Weights of a small image flow-matching model.
Model: 2.44M parameters, arch unet, norm layernorm, activation leaky_relu.
Training: muon at rate 0.032, batches of 128.
Data: trained on photos of plants, animals and fungi (iNaturalist), 41.9 epochs.
Rows from block 2 of a small image flow-matching model, named by matrix and row number. Rows with one number belong to one channel. Each number is 200 + 20 x the weight over its row's rms, rounded and kept within 0 to 999. All counts start at 0. After the name is the row's rms in percent of the matrix's.
After each channel's rows are labels from the 100 images, of 14976 (inputs lightly noised), where the channel reaches its highest value: "top examples" is what is common among them. Only what is clearly more common there than usual is listed. The data: photos of plants, animals and fungi (iNaturalist). In brackets: how many of the 100, against the usual share in percent.
# convs0: first 3x3 conv (model.enc.1.0.convs.0.weight, 96x96x3x3, each kernel summed), inputs 0-95
# convs1: second 3x3 conv (model.enc.1.0.convs.1.weight, 96x96x3x3, transposed, each kernel summed), outputs 0-95

convs0.49,150,195,225,197,254,204,218,210,165,209,191,208,211,200,152,210,214,204,236,185,214,196,161,180,232,177,186,207,184,197,202,195,207,192,176,171,199,205,206,198,182,191,205,192,156,210,186,182,224,186,282,215,244,166,205,173,184,204,202,198,201,192,194,183,189,198,235,209,201,198,198,186,190,218,194,176,193,198,179,199,201,209,205,193,233,196,188,191,179,195,198,177,181,162,189,206,205
convs1.49,172,231,153,203,216,214,196,218,237,195,215,193,192,195,210,217,205,183,181,218,189,223,208,189,213,235,207,206,205,196,224,196,229,197,205,230,196,190,197,192,186,220,184,202,209,185,182,181,150,203,240,202,228,265,224,216,211,184,259,200,184,182,188,202,204,193,194,180,234,227,214,189,209,185,186,203,206,201,243,206,195,184,176,193,163,203,187,213,205,199,189,182,179,218,218,202,175
top examples: class Aves (95 vs 55); phylum Chordata (95 vs 60.8); order Passeriformes (67 vs 24.9)

convs0.92,076,204,178,206,199,198,186,187,180,186,201,219,188,197,187,187,196,223,174,189,209,206,217,194,130,207,188,174,173,221,204,184,207,177,262,218,220,203,252,223,195,177,173,204,216,191,227,228,203,219,191,189,194,201,183,219,190,212,203,206,221,190,229,188,204,225,185,184,153,202,204,211,217,159,212,199,202,199,203,210,203,183,179,223,147,179,202,188,196,178,201,215,220,214,222,209,193
convs1.92,090,203,173,185,198,244,209,206,240,205,201,204,191,215,218,200,200,190,213,184,197,200,186,196,163,204,236,221,241,202,209,202,212,247,146,191,175,205,161,169,167,222,186,201,197,199,194,176,188,198,197,176,200,227,226,211,227,199,212,198,182,189,176,205,226,198,173,188,231,214,212,190,211,205,191,206,210,220,248,205,198,229,212,219,146,220,204,201,186,213,184,197,194,199,185,194,228
top examples: class Aves (85 vs 55)

convs0.24,071,169,147,202,180,189,219,213,186,206,212,217,226,199,157,234,205,171,190,194,251,204,184,232,204,206,212,190,226,237,199,212,225,181,192,202,189,190,241,171,204,191,175,192,230,199,210,179,184,205,243,200,211,220,197,223,168,215,216,203,186,200,210,210,213,203,204,178,213,176,193,247,216,181,202,184,198,161,219,183,181,215,197,178,194,205,176,208,211,209,224,224,176,204,212,200,189
convs1.24,068,204,237,183,214,189,165,229,220,187,213,172,187,210,218,173,179,221,196,179,174,202,218,152,191,205,184,208,182,175,232,204,185,196,212,164,204,214,182,220,201,225,236,192,236,202,192,209,193,179,176,170,197,202,211,197,171,207,176,203,212,198,187,194,190,204,206,212,195,234,213,221,186,233,184,183,209,216,178,225,215,161,219,234,171,183,181,209,171,180,212,155,221,208,192,210,213
top examples: phylum Chordata (95 vs 60.8); class Aves (90 vs 55)

convs0.26,080,193,225,245,216,196,173,209,185,226,171,198,179,223,221,204,192,198,184,184,199,228,191,187,193,197,189,240,224,198,234,200,214,179,176,189,230,179,194,188,228,229,209,215,188,184,188,205,221,181,208,220,200,210,161,202,187,200,218,193,199,198,200,187,205,161,203,202,185,199,218,179,174,221,200,233,215,193,210,186,227,176,230,192,189,218,188,227,176,176,184,265,152,218,202,185,191
convs1.26,072,187,162,210,213,194,203,185,185,174,211,191,217,212,243,215,185,213,186,196,224,230,210,196,212,197,247,191,193,210,193,186,182,233,194,205,175,208,181,196,183,199,187,208,202,228,205,178,192,242,155,208,208,220,214,162,200,215,174,222,209,176,229,208,207,197,208,197,227,203,184,221,196,176,206,185,170,203,215,219,193,237,182,166,219,157,185,194,203,193,205,251,208,185,235,228,188
top examples: phylum Chordata (96 vs 60.8); class Aves (94 vs 55); order Passeriformes (65 vs 24.9)

convs0.2,082,222,195,202,221,273,210,173,179,166,209,184,191,184,223,183,198,210,187,193,205,196,184,209,255,196,208,199,207,202,186,188,197,199,208,219,197,182,185,183,207,177,211,207,211,219,178,181,208,202,194,200,157,214,182,179,199,212,230,194,184,176,197,206,165,149,208,230,182,200,188,193,212,216,190,202,210,251,218,231,182,224,205,170,221,198,196,215,188,210,192,218,157,181,223,204,186
convs1.2,094,195,182,203,152,141,214,219,207,220,207,204,224,220,195,204,197,196,211,185,221,225,174,178,165,188,184,184,179,198,219,215,173,210,193,192,166,251,217,250,186,215,185,227,203,180,204,211,211,178,202,203,197,208,199,196,203,171,199,212,234,189,192,195,190,196,185,208,198,202,225,221,190,189,199,229,170,180,210,162,233,187,197,220,203,171,203,186,184,209,200,179,239,217,178,217,176
top examples: phylum Arthropoda (68 vs 30.9); class Insecta (66 vs 29.2); order Lepidoptera (32 vs 13.7)

convs0.61,156,194,184,198,205,200,241,201,187,188,217,230,201,192,192,191,216,165,201,198,200,189,194,208,193,216,193,187,210,200,196,184,212,199,203,163,192,205,202,170,222,174,246,179,194,209,194,188,206,183,181,196,180,201,205,197,238,258,199,217,203,196,194,204,190,199,218,184,211,226,190,184,236,192,160,186,202,197,211,156,203,132,194,197,197,183,229,214,191,265,182,195,211,181,178,180,191
convs1.61,147,217,239,222,200,166,182,180,197,219,184,165,195,192,203,206,215,201,231,199,216,219,200,196,210,193,186,214,183,189,233,179,220,202,181,223,206,193,211,233,167,159,196,224,207,190,209,203,204,203,225,204,202,211,209,218,167,161,197,181,186,174,187,190,215,214,202,220,189,178,186,203,232,221,257,221,184,203,201,205,191,245,194,192,199,204,148,159,216,208,215,188,192,198,215,240,187
top examples: phylum Arthropoda (84 vs 30.9); class Insecta (83 vs 29.2); order: Lepidoptera (35 vs 13.7); order Hymenoptera (26 vs 3.5)

convs0.6,106,216,213,173,169,206,203,193,235,214,217,188,197,220,143,186,211,182,202,171,132,223,192,189,149,196,210,189,215,183,192,194,184,201,220,191,216,220,222,214,174,222,227,170,196,186,153,205,211,213,198,211,207,212,194,196,215,195,197,215,197,191,208,177,186,212,185,203,185,206,225,183,223,227,204,195,197,191,206,215,201,223,228,199,175,227,211,200,147,213,213,164,223,199,190,212,210
convs1.6,095,192,180,224,181,219,229,206,219,160,206,214,213,199,188,245,210,217,220,168,198,201,195,205,178,198,212,216,180,194,233,202,175,233,177,210,183,191,215,222,231,201,165,218,183,225,253,208,208,193,176,174,181,214,213,240,238,206,179,171,206,195,177,203,215,183,194,205,214,207,181,194,207,216,187,204,194,240,194,217,222,206,172,194,195,177,200,212,178,203,222,144,206,200,209,184,204
top examples: phylum Chordata (93 vs 60.8); class Aves (92 vs 55)

convs0.4,081,208,242,187,196,150,181,196,212,195,173,217,197,187,203,210,188,194,179,197,188,214,190,201,215,185,203,203,214,217,197,228,184,205,192,224,207,216,191,190,216,216,221,211,195,163,214,176,188,228,185,193,194,147,157,235,218,165,211,199,202,182,214,202,219,203,190,223,220,206,221,209,193,181,198,188,226,146,155,167,202,180,197,197,200,187,179,147,206,206,210,212,225,215,221,227,194
convs1.4,070,191,181,219,211,207,192,214,218,192,219,183,206,206,200,225,222,205,234,218,201,195,179,197,184,178,206,188,183,188,193,210,239,184,208,218,205,181,203,222,187,173,174,219,216,216,197,211,208,199,196,201,212,236,191,200,164,202,181,223,201,223,193,230,197,172,188,163,219,206,175,210,219,175,217,198,166,243,219,231,219,206,198,210,202,202,183,203,185,185,208,204,153,135,173,196,145
top examples: phylum Arthropoda (66 vs 30.9); class Insecta (64 vs 29.2); order Lepidoptera (32 vs 13.7)

convs0.75,084,198,186,253,214,191,201,224,219,167,198,220,218,210,203,194,167,190,173,201,156,219,216,188,208,199,186,245,186,190,183,232,165,150,216,243,184,201,214,199,189,196,193,224,204,200,207,181,201,207,184,181,184,191,175,242,188,211,183,198,189,198,195,195,229,196,231,189,183,209,186,158,238,198,223,192,189,210,177,211,221,172,191,212,174,197,179,219,211,218,195,224,187,175,195,185,202
convs1.75,083,204,217,197,201,219,198,171,161,175,209,197,155,210,196,201,195,199,166,208,214,183,208,209,190,212,219,174,216,219,200,202,206,191,204,181,201,169,201,206,193,210,215,151,208,203,151,188,201,184,196,163,196,201,266,203,219,189,233,165,188,218,206,230,218,190,209,160,210,195,200,221,195,181,166,193,172,202,217,181,195,187,187,180,233,204,181,189,198,183,198,252,216,213,186,212,204
top examples: class Aves (85 vs 55); order Passeriformes (60 vs 24.9)

convs0.17,066,168,200,232,205,180,187,229,204,197,219,193,218,218,210,198,204,175,180,185,193,192,213,194,190,204,241,165,210,223,237,227,220,149,213,217,216,190,189,214,188,173,222,207,212,206,248,239,221,226,185,207,184,200,225,208,201,210,207,194,180,196,207,230,215,194,232,168,204,227,201,192,214,152,174,199,182,194,198,198,203,217,184,172,181,166,202,185,189,186,167,214,207,220,180,175,210
convs1.17,089,214,189,157,211,216,174,205,215,203,195,203,193,205,194,199,205,237,200,207,194,204,190,222,199,216,179,223,175,180,194,197,190,177,201,174,199,220,216,175,217,212,188,210,191,199,200,174,182,121,202,211,224,203,189,188,206,204,202,218,221,191,211,166,188,212,179,205,196,194,202,193,188,182,208,219,218,261,198,180,197,190,195,220,230,204,180,206,204,186,253,187,198,173,249,195,247
top examples: class Aves (87 vs 55)